{"arch": "transformer", "model": "CTC audio transcriber", "dataset": "short read English sentences (LibriTTS-R)", "train_examples": 26041, "gain_aug_db": 6, "noise_aug": 0.01, "time_shift_ms": 50, "input": "waveform_16khz", "tokenizer": "char", "vocab_size": 32, "norm": "layernorm", "norm_position": "pre", "activation": "relu", "mlp_ratio": 6, "head_dim": 64, "fused_qkv": false, "bias": "all", "qk_norm": false, "parallel_block": false, "dropout": 0.05, "inner_norm": false, "moe": "top_k", "drop_path": 0.15, "num_experts": 4, "moe_every": 2, "expert_mlp_ratio": 2, "experts_per_token": 2, "shared_expert": false, "wave_strides": [5, 2, 2, 2, 2, 2], "subsampling": 2, "layers": 10, "width": 128, "positions": "learned", "residual_init": "zero_last", "optimizer": "soap", "beta2": 0.95, "lr": 0.003, "beta1": 0.95, "shampoo_beta": 0.95, "eps": 1e-08, "precondition_frequency": 32, "max_precond_dim": 1024, "one_sided": true, "adamw_lr_other_params": 0.0029, "steps": 7400, "batch_size": 128, "epochs": 36.4, "lr_schedule": "linear", "final_lr_fraction": 0, "warmup_steps": 370, "weight_decay": 0.1, "adamw_weight_decay_other_params": 0}
Rows from block 7, named by matrix and row number. Rows with one number belong to one attention dimension. Each number is 128 + 24 x the weight over its row's rms, rounded and kept within 0 to 255. All counts start at 0.
# v: attention value (model.blocks.7.attn.v.weight, 128x128), inputs 64-127
# proj: attention output (model.blocks.7.attn.proj.weight, 128x128, transposed), outputs 64-127
v.16 [122  95 127 151 121 147 108 165 135 118 134 134  92 106 143 129 143 175 100 140 101 169 120 126 127 155 125 127 139 147 113  98 111 142 120 105 145  79 168 101 167 116 132 161 122 171 138  99 113 113 123 128  87 139 102 124 112 179 120 119 153 138 138 120]
v.17 [136 120 144 132 121 146 135  61 118 126 138 158 145 134  98 140 138 127 170 138 127 169 162 137 123 110 140 151 146 166 155  98 144  91 120 139  99 115 132 132 114 113 194 115 157  91 124 140 167 144 117  98 139 152  99 111  85  92 108 118 101 105 121 172]
v.18 [138 102 137  96 108 122 129 125 152 171 166 158 147 113 118 123 110 123  92 134 145 145 109 158  93 139 125 151 135 168 144 137 125  93  80 136 139 161 131 151 151 127 141 135 152 137 127 125 119 109 102 127 105  92 186 130 119 178 107 105  94 154 157  90]
v.19 [123 166 135 177 163 109 124 146 145 112 113  93 153 103 121 123 124 101 144 135  85 155 122 137 118  97 113 122 160 122  83 109 116 157 153 134 136 123  91 115 138 138 144 116 104 100 136 124  96 154 144 113 147  98 132 130 103  99 118 159 120 124 160 154]
v.20 [144 106 133 201 121 161 138 158 137  96 130 130 136  92 131 101 149 123 134 151  91  88 143 147  81 110 151 113 158 160 165 105 117 115 130 117 140 120 161 143 105 102 102 184 108 156 105 139 135 142 107 118  85 122 124 123 128 147 164 177 132 101 140 139]
v.21 [107 110 149 140 132 119 150 124 108 108 151 122 163 143 143  95  80 165 140 159 157  92 127 151 148 120 144 101 144 136 136  92  99 128  76 127 128 120 111 126 113 155 114 150 113 132 118 138 142 129 155 124 119 116 112 121 121 143 128 108 107 150 114  99]
v.22 [110 113  97  95 152 152  97 136 121 157 131  88 107 172 107  88 134  89 115 166 146 131 123 142 131 147 119 177 111 134 107 118 122 114 119  79 143 138 132 139  96 138 186 137 108  94 131 140  97 114 100 100 128 141 104 120 188 141 176 114 135 130 160 132]
v.23 [108 143 129  82 143 196  72 106 127  96  72 139 156 145 140 145 159 103 144 143 116 159  93 157 151 142 138 121 167 143 115 124 121 142 129  74 132 123 150 137 151 141  67 156 138 103 126 108 128 105 121  98 152 131 152 116 122 178 175 110 130 128 122 136]
v.24 [163 151 112  77 117 117 120 110 108  93  99 112 148 111 110 186 119 139 172 136 137  77  80 103 137 124  85 134 120 147 141 147 116 135 143 135  98 105 146 161 102 102 117 122 116 115 116 157 115 113 137 116 124 135  89 138 164 124 120 138 122  81 153 117]
v.25 [107 175 119 147 109  98 142  56 136 173 145 126 104 127 182 122 160 158 157  95 106  59 139 133 107 131  95 109  76 151 130 136 157 141 143  80 117 187  90 115 157 125 120 128 153 115  97 131 101 114 111 166 136 111 140 128 142 148 138 131 126 171 166 142]
v.26 [101 106 166 111 144 175 114  85 162 114 115 139 136  96 117 117 144  78 142 139 160  93 140  79 105 164 107 145 136 127  75 150 128 116 103 143  90  70 131 119  71 139 118 155  91 147 123 126 103 138 137 164 117 141 125 117 139 154 132  95 143 138 118 119]
v.27 [132 125 149 123 159 151  91 101 139 141 144 152 165 128 132  89 111 129 127 122 114 130 114 100 104 136 132  94 138 125 182 152  91 134 109 115 149 138 118 108 173  87 157 160 142 110 147 108 113 138 160  94  86 135 117 134  88 160 135 161  85 109 121 171]
v.28 [123 118 131 125 161 160 119  81  95 135 153 125 110 132 156  97 129 151 143 102 102 131 136 121 101 126 147 155 157 142 145 147 133 125 104  90 137 119 118  98  93 170 165 163 115 100 123  86 154 136 126 115 142 128 144 119 111 188 101 125 136 129 139 159]
v.29 [156 123 129 125 133  99 148 149 151 134 148 114 134 142 112 148 122 129 109 106 157 119 150 153  78 157 147 127 137 115 144 130 115 130 115  86 177  91 104 107  96 110 120 106 113 132 150  96 129 103 106 203 119 156  85 120 121 123 101 140 110 123 142 113]
v.30 [ 60 123 123 166 179 131  98  83 136  71  98 136 157 143 134 165 117 118 134 132 125 148 149 148 111  79 122 151 151 110 107 125 120 152 146 102 117 146 174 130  94 102 107 144 143 130  98 134 150 135 101 139 130 135 165 146 148  87 136 144 151 130 107 158]
v.31 [124 117 114 135 140 142 149 120 106 139  49 126 151 155 100 135 120 112 125 127 143 136 172 164 122 106 148 127 153  72 128 143 154 143 134  82 131 113 151 131 116 132 107 126 165 161 140 120 131 116 140  88 127 107 144 156 135 104 134 119 183 105 133 124]
v.32 [ 71 127 130 162 161 142 111 130 105  78  68 142 139 124  85 123 119 131 158 131 129  95 130 144 158 121  89  96 109 121 160 129 149 140 119 104 153 159 144 116 140 117 133 135 160 121 139 147 117 118 120 118 143 129  91 145 141 132 147 150 118 153  87 125]
v.33 [ 99 167 130  92 103 105 116  98 130  90 155 146 125 133 121  84 123 146 155 142 122 113 150 120 106 150 149 128  86 130 171 124 169 109 161 162 120 136 150  93 134 109 113 113 104 169 139 138 122 132 121 128 146 137 103 106 172 123 121 101 152 114 115  99]
v.34 [ 96 176 158  79 125 117  98 115 136 138 113 132 107 134  83 154 151 121 148 127  85 149 135 109 125 100  90 166 116 153 127  92 135 135 183 109 103  96 133 148 176 128 136 144 155 100  96 123 115 111 133 149 183 138 155 111 114 132 130 146 115 146 118 110]
v.35 [ 92 107 105 117 161 134 116 106 113 168 114 144 143 127 119 116 177 175 117 125 148 102 115 147 116 123 135 124 136  88 171 111 124 167 107  71 159 137  96  93 137 115 164 120 142 112 141 123 161 125 125 126 121 121 148 117  73 144 133 135 127 139 127 105]
v.36 [116 122 138 151 137  85 142 158 191 170 139 170 113 119 170 112 110 100 158 166 107 132 101  91 126 127 116 130  74 156 154  89  92 141 101 157 175 142 142 114 143  94 155 141 126 138  89  84 137 182 157 109 124 141 143 120  88 108 124 127 117 135 141 107]
v.37 [111 162 128 153 136 130 129 118 149 116 130 128 108 160 128 153 170  97 123 137 140  91 139 134  94 107 139 141 125 115 130 118  84  89 111 122 156 101 161 152  65 121 119 132 151  87 120  87 127 134 125 132 124 108 125 131  93 136 172 149  89  81 128 143]
v.38 [106 110  83 117 132  82 100 141 132 114 116 121 123 160 125 155 114  94 159 112 125 135 119 104 125 142 123 131  98 111 181 175 109 131 123 147 163 171 136  81 103 105 189 199  95 121 101 131 136  84 150 143 150 135  98 130 120 146 155 130 152 112 173 118]
v.39 [100 146 115 173 116 183 128 126 148 130  92 178 116 152 164 147 126 115 107  96 148 126 141 116 127 135 125 155  87 112 128 185  89 178 150  93 158 137  80 134 156 135  86 126 147 135 155 109 116 108 104 111  85 113 113 142 129 128 133 131  91 116 153 124]
v.40 [ 98 135 108 135 155 149  88 148 133 125 131 163 129 103 130 138  89 127 131 136 133 157 141 121 111 173 128 167 163 151  62 132 100 120 129  98  85 173 151 119 175 158 129 116 117 122 115 158 105 139 118 107 116 101 147 108 186 102 164 121 138 136 128 149]
v.41 [126 139 119 155 113 139 114 164 142  97 138 110 126 103 173 144 130 140 160 126  72 102 121 133 131 122 122  83 134 141 128 106 165 119 137 120 142 162 117 121 101  85 130 103 132 117 142  93 140 136 106 172 131 176 119 140 133  60 124 102 173 187 149 127]
v.42 [126 140 157 123 104 124 136 137 112 119  98 124  97 196  88 146 116 162 159 128 107  85 100 146 150 166  97 117 126 119 165 151 158 109 168  89 151 111 120 122 153 195 143 119  76 137 158 139 131 105 129  98 101  98 146 131 128 161 143  95 109 124 109 148]
v.43 [140 128 142 124 152 120  94 158 142 124 164 135 159 104 136 162 134 100 105  89 128 115 146 108 115 163 138 110 126 136 168  72 112 139 132 107  83 136  92 146 127 156 106  98 132 101 140 133 125 134 121 161 141 128 104 124 185 126  95 126 127 133 131 129]
v.44 [159  97 125 131 117 140  91 104 166  96 159 111 127 122 118 154 102 116 160 135 132 175 112  84 140 100  83 127 133 144 141 150 154 168 101 173  94 113 130 141 115 165  79 177  90 161 164 120  98 141 132 182 134  88 148 103  91 175 163 132  97 109 130 127]
v.45 [113  82 151  92 112 138 121 142  89  99 138 105 145 156 131 158  91  72 139 175  98 135 138 154  93 139 112 111 165 135 134 156 134 118 137 159  87 125 125  52 149  85 154 112 112 146  94 117 109 150 136 108 149 145 113 141 147 107 123 138 162 144 115 135]
v.46 [161  95 170  88 123 139 145 102 114 169 141 168 127 159 133 180 144 188 131 122  96 101 119 151 101  91 154 134 134 122 113 112 135 156 136 138 112 126 146 115 144 108 119 131 130  95 118 162 109 150 161 113 142 103 142 114 152 101 122 116 120 104 138  97]
v.47 [154 163 121 143 155 148 115  79 120 116 155 150 122 128 169 144  97 146 143 121 126 150 141  95 127 153  84 173 147 121 113 102 108 132 107 143 105 121 177 150 127 114  95 119 105 141 132 113 120  92 164  97 154 115 109 121 123 190  75 105 138  76 149 132]
v.48 [ 97 142 127 150 149  97 134 114 172 135 141 115 144 160 138 141 145 138 172 132 131 155 115  82 147 120  95 110 162 114  80 124 111 147 114 119 137 121  69 109 128 171 101 113 153  76 172 100 124 158  80 127 126 156 141 147 132 137 141 126 148 100  76  93]
v.49 [144 117 130 162 152 161 134 107 162 124 139 130 147 157 131 105  54 127 105 149 126 122 156 137 109 144 147 117 129 105 129 144 123 133 145 137  85 139 153 112 147 134 119 147 168 121 153 146 133 130 135 170  74 109 125  98  91  99 113 139 162  94 129  82]
v.50 [120 129 116 180 138 128 125 150 140 148 108 133  92 165 127 117  92  94 136 116 121 153 102 117 109 159 127 149 134  96 171 161 141  93 129 166 110  85 182 141 104  77 155 132 114  90 119 146 127 124 112  93 151 118 137 126 153 139 100 153 120 124 136 134]
v.51 [145 110 136  86 167 114 119 142 116 126  90 138 124 146 174 148  70 143 129 171 128  98 159 148 129  65 132 151 180 155 111 149 130  96 157 136 140 119  90 145 176 150 165 117 131 105  95 154 121 116 123 116 107 131 126 122  99 138 140 140 133  95 153 105]
v.52 [ 98 131 114 131 135  92 120  96 166 120 146 141 108 140 150 109 110 123 108 213 113 136 157 139  90 132 157 111 109 119 104 117  76 123 112 109 140 131 113 132 111 123  89 113 157 152 138 153 126 161  76  95 119 168 164 150 150  88 125 124 134 116 168 140]
v.53 [162 139  82  87 106 161 122 132 111 137 126 150 115 142 101 148 122 133 121 152 166 153  99  84  79 105 160 170 128 137 165 141 151 104 120 114  88 144 115 141 137 170 123  89 131 144  71 159 116 135 150 153 168 122  96 116 146 126 122 112 139 123 155 121]
v.54 [157 158 112  89  99 121 125  68 135 111 116  91 113 119 139 135 102  86 119  96 105 112 148 121 144  62 122 139 153 131 143 123 140 159 134 112 129 143 113  87 108 127 121 111 126 144 123 116 139 133 141 144 127 198 151 120 136 117 174 157 111 144 135 183]
v.55 [120 120  89 127  97 125  99 153 143 132  95 131 124  98 146 147 128 150 134 135 106  96 129 114 110 128 140 135 164 162 158 110  71 169 115 120 144 125 126 104 132 159 132 137 129 155 131 114 153 136 126 175 122 123 140 129 194 114  90 143 118 137 114 138]
v.56 [128 140 137 122 161 111 175  97 122 122 154 108 126 151 110 124 159 158  83 116 153 108 129  95 145 110  83 143 148 139 110 137 122 107 120 150  93 131 134 103 138 131 225 110 160 111 138 136 146 140 139  97  96 116 107 106 125 106 153 145 161 118 131 115]
v.57 [113 162 105 138 117 159  97 111 142 136 116 129 102 157  88 125 157 115 112 140 166 142 151 146 159 119  90 139 123 125 123 139  91  60 146 156 136 181 153 119 124 166  73 118 106 135  96 125 143 150 140 137 141 115 103 105 173 161 113 139 116 133 109 113]
v.58 [140 103 196 176 154 138  93  91  95 162 186 107 158 149 152 168 115 152 128 147 101 110 147  75 129 117 139 140  90 140 147 128  90 133 121  95  96 165 148 103 133 119 101 113 139 116 129 138 115 154 128 113 136 101 156 132 156 133 141 141 138 119 113 145]
v.59 [125  95 107 132 144  90 106  86 102 167 149 154 113 117  98 131 146 132 100 115 132 100 137 115 109 161 100 110 140 142 137 169 125 125 117 131 152 104 171 145 147 103 127 156  77 125 118  70 138 139 121 134 109 105  99 122 121 119 115 135 134 135 130 131]
v.60 [124 139 186 132 133 116  86 162 168 130 139 172 177 135 126 144 117 110 165 129 115 118 115 153 146 124 126 146 139 137 165 132 104  83 133 157 179 157  82 129 123 144 171 127 126  97 115 134 151  94  97 169 121 121 130 133 149  99 129 142 158 123 104 123]
v.61 [141 138 157 143 129 177  82 126 125 112  78 139 102 111 135  95 125 142 114 161 133 128 166 104 116 116 131 111 118 156 139 127 124 125 142 162 155 153 138 114 127 138 142 117 131 122 123 132 152  91 147 144 129  84 166 109 143 110 158 129  80 138 124 140]
v.62 [114 105 110  92 108 132 123  94 136 165  84 148 135 109 143  98 117  92 135 120 133 142 107 148 134 137 145 146 126 160 132 108 112 165 135  93 102 110 116 142 126 139  88  91 129 163 139 156 130 152 141 113 107 149 139 109 149 131  98 150  62 159 150 122]
v.63 [151 146 114  96 165 134 138 126 116 113 119 112 126 101 139 131  99 132 152 120 101 140 140 136 138 172 184 106 117  92 176 143 170  91 120 128 165 143 132 167  96 136 117 105 182  77 130  97 129 111 180 120 108 148 121 109 116 128 127 118 136 104  95 110]
v.64 [ 95 119 156 121  71 142  96 112 105 187  92 140 142 134 137 163 148 147 155 131  97 170 128 151 118 131 169 169 126 101 124 155 120 149 114 135 164 111 100 110 129  85 128 115 160 108  88  91 153 102 102 118 143  87 154 117 124 153 133 152 158 162 131 136]
v.65 [123 120 157 115 139 130 123 122 107 111 109 104 181 109 126 113 117 124 190 101 129 135 114 120 150 159 130 114 123  95 116 161 188 103 150 135 117 126 102  65 137 180  99 119 158 146 175 111 138 134 149 148 139 187 160 125 147 137 125 101 127 140 127 125]
v.66 [148  99 140 108 135 163 136 127 138 165  94 140 116 140 114 109 136 120 111 164 133 139 144 170 112 135 120 117 124  98  97 133 178 102 121 154  77  81 130 131 105  81 135 155 149 120 135 162 136  91 147 159 107 142 100 126 102  92 137 122 110 156 147 109]
proj.16 [160 194 149 143 145 152 196 151 125 113 115 131 121 104  93 138 153 116 114 124 122 137 146  93 144 140  97 139 129 122 138 118 150 117 166 139 117 153 132 127 173 144 111 114 106 130 118 114  93 118 118 120 143  96 157 135 124 107 102 147 116 166 135 111]
proj.17 [139 119 124 141 119 132 105 182 147 170 141 121 159 129 197  91 155 118 131 139 135 172 111 146 137 126 137  89 148 140 156 134 132 151 134 121 129 138 128 119 150 129 143 114 136 110 170 129 115  99 159 146 128 125 123 164 152  92 127 115 176 142 146  88]
proj.18 [138 119 124 176 164 163 106 168 126 106 102  92 143 144 138 148 109 104 109 139  98 122 125 124 131  95 154 142 127  78  86 130 116 158 120 137 110 104 103  81 132 119 107 138 151 125 173 154 157 116 132  65  97 143 137 121 122 157 122 125 160 141 114 136]
proj.19 [137 106 113  82 107 109 134 100 128 159 112 148 130 147 120 135 116 157 123 129 114 134 177 138  75 139 136 134 114 149 155 120 121  88 121 128 169 149 134 131 148 147 173 134 129 154  98 162 110  76 138 164 109 156 129 138 129 144  84 134 113 108 129  98]
proj.20 [129 138 155  81  91 112 124  93 116  76 139  91 100 133 122 133  93  89 104  98 150 144 122 125 137 148 134 143 100 110  79 170 126 144 133  60 142 134 134 123 103 142 138 140 154  98 107 160 133 113 131 137 125 144 137 124 133 131 130 138  93 119 128 126]
proj.21 [141 166  94 156  93 153 105 140 136 152 154  90 120 102  79 145 194 115 126  94 143 126 148 132 138 162 139 127 155  80 124 122 127 141 124 137 128 164 118 129  99 140 118 125 158 119 110 113 105 169 125 143 153 162 111 180  87 139 165 136 150 135 103 160]
proj.22 [149  82 170 167  97 104  99 170 115 101  82 124 124 120 139 105 138 164 113 125 114  77 102 108 145  81 140 117 192  90 127 157 159 171 111 120 165 118 126 121 116  81  95 148 126 142 164  91 131 138 117 132 124 102 101 144 132 163 170 169 133 122 100 134]
proj.23 [162 146  88  92 118  78 139 172 118 119 112 143  97  94 118 111 146 131 124 129 120  49 128 114 144 124 121 171 139 134 163 123 107 105  97 167 141 121 129 137 125 140 140 100 101 119 103  92 142 144  81 138 122 138 130 131 125 134  74 151 165 110 139 146]
proj.24 [114 111  98 133  89 111  94 148 161 133 157 166 100 145 131 116 114 154 119 185 156 168 186 155 112 132 132 108 161 130 153 107  86 125 127 129 144 123 109 116 121 157 148 121 109 126 125 125 112 159 157 127 123 137 143 128 132 115  95 129 116 152 155 149]
proj.25 [ 86 115 118 138 166 135 108 119 106  92 192  96 147 142  87 141 142 111 180 106 141 145 157 122 144 146 147 161 100 139 113  93  79 116 121 128 138 118 123 120 106  99 152 150 143  95 117 145 132 132 180  89  91 120 129  97 121 141 106 117  95 127 127 132]
proj.26 [151 131 133 133 123 118 136 141 142 109 121 125 100 135  81 132 226 145 133 137 149 172 139 123 135  97 110 125  93 124 143  93 146 151 160 137 125 132 117 177 114 121 143 108 119 130 191 165 108 134 126 140 142 132 102 109 100  79 168 145 137 100 149  97]
proj.27 [134 119 100 112  75 119 163 148 126 153 156  95 146 143 104  91 121 163 132 143 176 133 127 145 120 193 137 162 102 149  84 123 128 140 120 120 154 134 135 141  95 127  95  93 123 150 104 164 158 134 110 141 142 122 149 147 131  96 104 101 143 123 107 101]
proj.28 [103 138 161  96 139 111 105 170 135 124 123  84 151 153  82 138 154 118  88 139 132 132 117  95 122 108  94 179  98 133 119  96 158 116 168 110 123 126 123 116 136 119 148 106 126 166 164 149 106 107 131 126 131 100 134 129 140 121 103  99 128 123 155  52]
proj.29 [107  98 139 135 126 136 117 136  72 116 150 120 120 129 103 117 126 184 133 163 143 147 126 110 108 106 134 135 129  98 126 152 144 142 150 121  88 110 120 115 137 121 101 137 131 144 116 142 136 165 133 104 137  94 174 111 146 158 144 101 118 173 133 111]
proj.30 [167 141 151  59 107 111 107  98 132 141  92 116 134 157 115 120 124 105 136 107 107  93  92 131 121 122 137 131 127 117 157 170 109 117 122 127 144 118 127 178 116 158 157 113 119  76 134 136 154 137 153 123 143 118 136 123 134 132 156 111 104  86 142 105]
proj.31 [173 118 153  82 152 108 122 158 147 118  93 145 146 104 159 125 134 146 113 106 124  87 118 115 158 117 121  99 133 165 180 156 103 143 139 176 111 143 143 135 142 158  95 148 116  95 107 100 125 184 100 136  97 105 144 106 153 130 103 151 139 147 114 188]
proj.32 [153 157 133  87 154 142 135 129 183 179 130 132 117  98 182 147 161  84 161 107 125 131 144 138 111 144 176 109 116 172 150  97  71 127 129 162 122  95 161 190 105 127 104  96 133 102 119 153 157 154 101 134 146 129 169 118 100  84 104 139 110 108 114 138]
proj.33 [132 117 129 162 142 155 133 180 109 101 139 140  88 179 136 124 118  97 132 100 148 143 187 115 125  83 123 123 145 143  92 131 115 109  76  83 157  87 107 138 117 124 143 124 119 116 156 161 125 120 105 120 179 108 141 100 111 145 150 112 118 113 141 128]
proj.34 [135 111  91 156 127 155  98 123 138 150 119 161  85 206 136 113 108 123 150 155 128 130 118 118  95 165 154 125 196 106 118 124 102 121 101 139 139 142  97 144  99  89 141 107 108 148 121 124 124 144 137 103 142  99 132 138 173 148  79 129 122 169 157 116]
proj.35 [141 119 147 135 120 123 112 120 116 123 164  98 138 136 119 110 127 123 132  97  92 122 109 115 139 143 139 124 152 120  61 132  72 126 127 134 109 150  96 124 135 106 110 117 139 134 111 153  83 174 161 111 122 141 117 173 130 131 125  80 144 131 127 131]
proj.36 [133 169 125 127 130 178 121 111 157 119 146 116 131 118 115 169 109 139 108 147  95 118 139 155 123 145 129 149 111 151  70 113 169 111 141 144 107 138 111 146 153 182 149  80 164 116 127 151 114 121 122 128 125  95 121 126 136 203 149 115 106 124 106 136]
proj.37 [130  85 106  88  78  97 156 140 110 136 121 138 119  88 117 102 139 163 143 116 164 135 121 139 135 163 118 143 148 147 138 154 155  97 119 138 157 200 128 135 142 119 155 140 133 146  92  97 104 170 122 150 136 120 133 110 119 156 161 139 145 112 127 102]
proj.38 [151 136 149 113  87 153 108 127 118 158 133 128 108 117 111 108  91 172 148 125 147  93 131 134 137 103 134 118 129 129 106 110 110 110 120 108 141 140 116 133 136 134 105 117 148 140 171 127 136 144  74 123 134  86 163 167 101 166 120 109 107  98 103 113]
proj.39 [134 162 146 100 146 107 161 130 147 136 122 137 143 117  98 141 154 108 115 155 126 116 109  98 172 158 137 153  95 174 152 117 152 154 169 153  93 142 133 121 153 148 159 101 130 124 160 134 133 157 124  82 165 125 127  96 129 118 112 125 136 137 103  88]
proj.40 [148 119  99 135 120 148 136 124 111  79  88 123 161 134  86 115 121 102 177 139 111 145 152 121 154 132 122 104 159  57 123 130 156 112 102 115 175 101 111 123 121 109 130 145 116  90 138  99 133 112 163 140 139 147 115 120 125 158 113 118 103 110 151 133]
proj.41 [131 119 132 109 143 112 148  62  84 139 141 117 134 133 134 112 100 128  90 132 141 122 128 169 111 108 125 151  80 101 152 143 130 134 123 109 124  88 130 148 103 128 149 135 127 135 103 171 152 116 164 139 145  98 119 115 100 162 160 114  77 102 152 156]
proj.42 [117 113 134 162 159 115 121 108 145 150 109 167 152 130 140 129 109 119 125 108 154 133 167 111 115 120 173 123 137 169 127  78  90 125  86 133 142 132 163 129 103  55 109 124 154 133 139 121 163 142  80 142 152 139 137  98 153 140  76 143 128 155 156 155]
proj.43 [ 94 103 131 115 118 113 116 125 138 111 150 145 105 123 153 130 111 133  99 157  79 136 114 165 103 118 115 150  95 131 133 126 138 122 132 100 144 125 153 146 105  79 149 148 123 171 103 123 135 105 169 124 114 107 128 134  98 154 125 121 118 108 124 114]
proj.44 [138 123 118 109 110 114  97 112 124 160 127 129 134 151  86 111 133 126 138 136 128 112 123 146 128 125 135 152 168 120 109  99 142 103 150 107 123 145 113 148 110 107 183 109 144 141 135 104 141 128 102  89 139 129 140 131 150 108 145 125 134 142 149  90]
proj.45 [102 119 138 157  68 142 115 146 146 141 145 162 126 143 142 105 122 164 118 134 145  88 127 144  98 123 159 107 100 128 131 138 140 140 102 108 160 109 102 152  88 179  85 130 113 130 170 130 142  88  80 165 135  99 142 143 161  98 117  84  93 110 119 141]
proj.46 [ 73 112 137 155  89 140 133 152 142 120 152  94 134 143 117 151 133 126 153 153 100 124 135 150 109 138 126 122 122 171 109 140 159 100  51 126 129 129 149 100 103 127 129 134 133 141 128 143 143 120 115 141 114 105 140  93 135 152 148 128 107 110 152 185]
proj.47 [106 173 126 115 111 113 136 153 130 140 130 133 130  99  76 120 159 129 127 179  96 179 131 112 160 107  82 107 140 103 168 117 165 121 105  99 109 118  99 102 134 118 129 120 106 100 143 118 110 104 142 123 111 106 140 141  90  84 129 133 132  90 165  77]
proj.48 [135 128 110 107 144 124 142  88 108 115 171 135 144 124 166 138 149 118 158 101 107 126 138 170 121 129 128 164  74 132 156 147 166 113 147 187 173 140 117 162 166  69  98 107 125 157  79 125 144 143 148 133 150 117  90 103 121 114 129 104 134 137 179 133]
proj.49 [162 148 115 107 117 119  96 132 118 130 152  86 132 158  98 158 135 104 139 136 180 130 123 123 161 176  83  94 136 113 107 115 160 104 143  91 149 173  86 142 111 149 169 109 129  97 107  92 134 139 144 134  99 104 102 136 110 106 115  98 110 147 100  68]
proj.50 [139 153 128 128  87 131 112 124 145 126 137 113 151 133 134 126 113 151 124 138 162  88  63 104 146 153  91 108 140 147 125 101 141 132 101 102 134 148 176 129 139 115 105  79  98 117 161  94 191 138 125 158 108 120 144 155 173 119 159 163 112 142 122  83]
proj.51 [114 137 183 130  65 126 130 133 146 163  95 133 116 151 112  95 143 149 111 147 150 163  97 130  94 139 136  91 105 111 150 120 136 130 128 129 140 181 130 102  94 109 144 124 128 135 143 130 115 113 129 120 136  99 133 134 138 122  67 168 156 165 129 180]
proj.52 [172 118 159 134  96 135 156 115  94 110 138 113 173 118  78 119 150 138  91 141 152 152 168 138 155 131 120 132  97 110 100 155 203 109 170 129  89 124 119 117 121 151 135 130 106  92 140 132  75  81 151  99 129 140  94  86 137 143 156 130 123 138 118 117]
proj.53 [ 91  88 113 167 138 172  91 155 136 102 124 142 107 169 137 109 155 156 147 172  89  96 139 130 134 105 104 112 135 110 172 150 118 143  97 129 142 117 131 110 109 100 156 136 138 147 166 126 145 146 137 135  98 119 133 123 151 184 144 135 174 138 119 166]
proj.54 [108  65 155  84 139  93 143 113  93 112 163 159 122 159 104  89 116 191 129 107 143 133 138 133  88 113 145 142  94 135 146 136 104 141 151 130 152 112 150 165 118 175 114 164 124 108 132 159 105  91 164 132 129 111 116  81 159 111 109 116 126 106 132 143]
proj.55 [ 66 143 163 140 107 129 143  85 116 112 133 104  94 136 103 129 132  93 135 137 117 152 143 114 165 124 132 118  75  84  96 137 159 129 164  85  93 126  96 114 114 118 109 166 162 122 133 133  93 111 144 142 167 156 138 132 149 102 171  81 122 131 123 120]
proj.56 [136 131 141 135 172 128  99 136 145 136 106 112 178 122 186 136 110  90 117  94 115 141 112 152 109 121 168  95 154 143 141 125 141 137 128 165 195 152 130 190 155 106  95 181 125 132 123 130 162 118 167 133 141 122 116 110 119 111 120 111 119 133 165 140]
proj.57 [106  94 117 133 174 106 104 120 110 126 118 120 159 138 156 126 117 121 160 134 127 130 148  72 122 100 150  77 174  88 132 115 127 137 115 126 130 118  97 144 120 106 155 154 112 131 105 108  87 146 118 133 132 173 124  83 108 116  99 118 145 169 127 120]
proj.58 [131 162 127  90 130 114 114 138 137  87 169 129 139 109 117 143 105 101 164  93 112 142 163 131 131 140 128 171  89 132 116 149 176  95 163 144 193 113 119 176 140 127 155 130 120 143  88 107 137 153 133 150 140 100 165  94 140 147 128  84  70 126 168 133]
proj.59 [ 78 143 154 132 107 141  70 104 163 145 136  90 157 133 117 151  99 134 112 148 128 100  48 163 124 140 153 118 105 101 113 122 110 153 123 102  92 141 132 106  83  99 119 104 151 142 145 145 158 153 122 153 117 127 127 137 147 111 139 101 101 133 144 112]
proj.60 [120 147 121 131 102 114 163 107 131 143  95 108 110 101 130 143 121 114 112 155 138 143 106 146  98 100 150 168  72 105 114 158 156 126 116 102 146 118 132 119 111 106  93 135 124 181 140 187 161  99 111 118 130 136 175 139 119 145 161 155  98 107 131 156]
proj.61 [108 147 147 156 141 165 138 122 140 172 105 137 119 125 142 119  98  67 167  57 139 114  77  94 126 143 146 118 152 107 138 113 105 142 131 113 112 138  93 137 101  98 131 123 136  83 122  96 125 145 129 113 121 144 135 110 139 152 157 104 130 127 113 147]
proj.62 [106 124 120 104  98 112 107 145 166  83 138 131  81 140 117  99 115 152 149 129 126  94 140 131 150 153 108 101 101 127 112  93 124 112 134 146 116 107 192 112 106 144 150 113 141  95 132  77 123 146 148 161 126 128  96 113 146 112 132 149 172 145  88  97]
proj.63 [139 109 109 126 162 140 142 140  85 201 138 104 137 155 169 126 152 126 106 153 173 106 121 165 146 114  90 140 142 163 140 104 128 148 101 129 136 129  88 110 117 159 147  99 130 115 120 149 155 145 108 141 137 102 134 148 136 166  95 105 125 144 113 165]
proj.64 [ 89 112 145 137 121  99 119 135 168 114 130 149 177 115 106  93 146 112  87 126 173 122 157 150  99  99 105  91 126 172  87 120 156 136 100 139 101 157 154 164 100 146 154  98 105 116 135 125 141 142 145 164 160 157 107  94 148 148 127 141 113 121 131 146]
proj.65 [168 134 139 158 129 157 124 148  94 126 141 162 100  92 154 129 151  66 102 127 132 153 129 153 105 114 152 140 141 114 177  74  89 156 159 142 126  86 129 178 109 131 123  78 138 109 119 110 150 125 140 119 136  93 102 118 132 113 125 119 103 151 140 127]
proj.66 [110 184 116 112  85  96 123 109 103 127 176 120 134  83 128 116 113 108 159 110 105 114  97 128 127 160 152 148 130 117 149 115 102 101 136  54 127 179 155 105 117 146 122 101  89 138 146 108 124 184 138 125 126 118 136 148 131 106 117 101 117 138 106 143]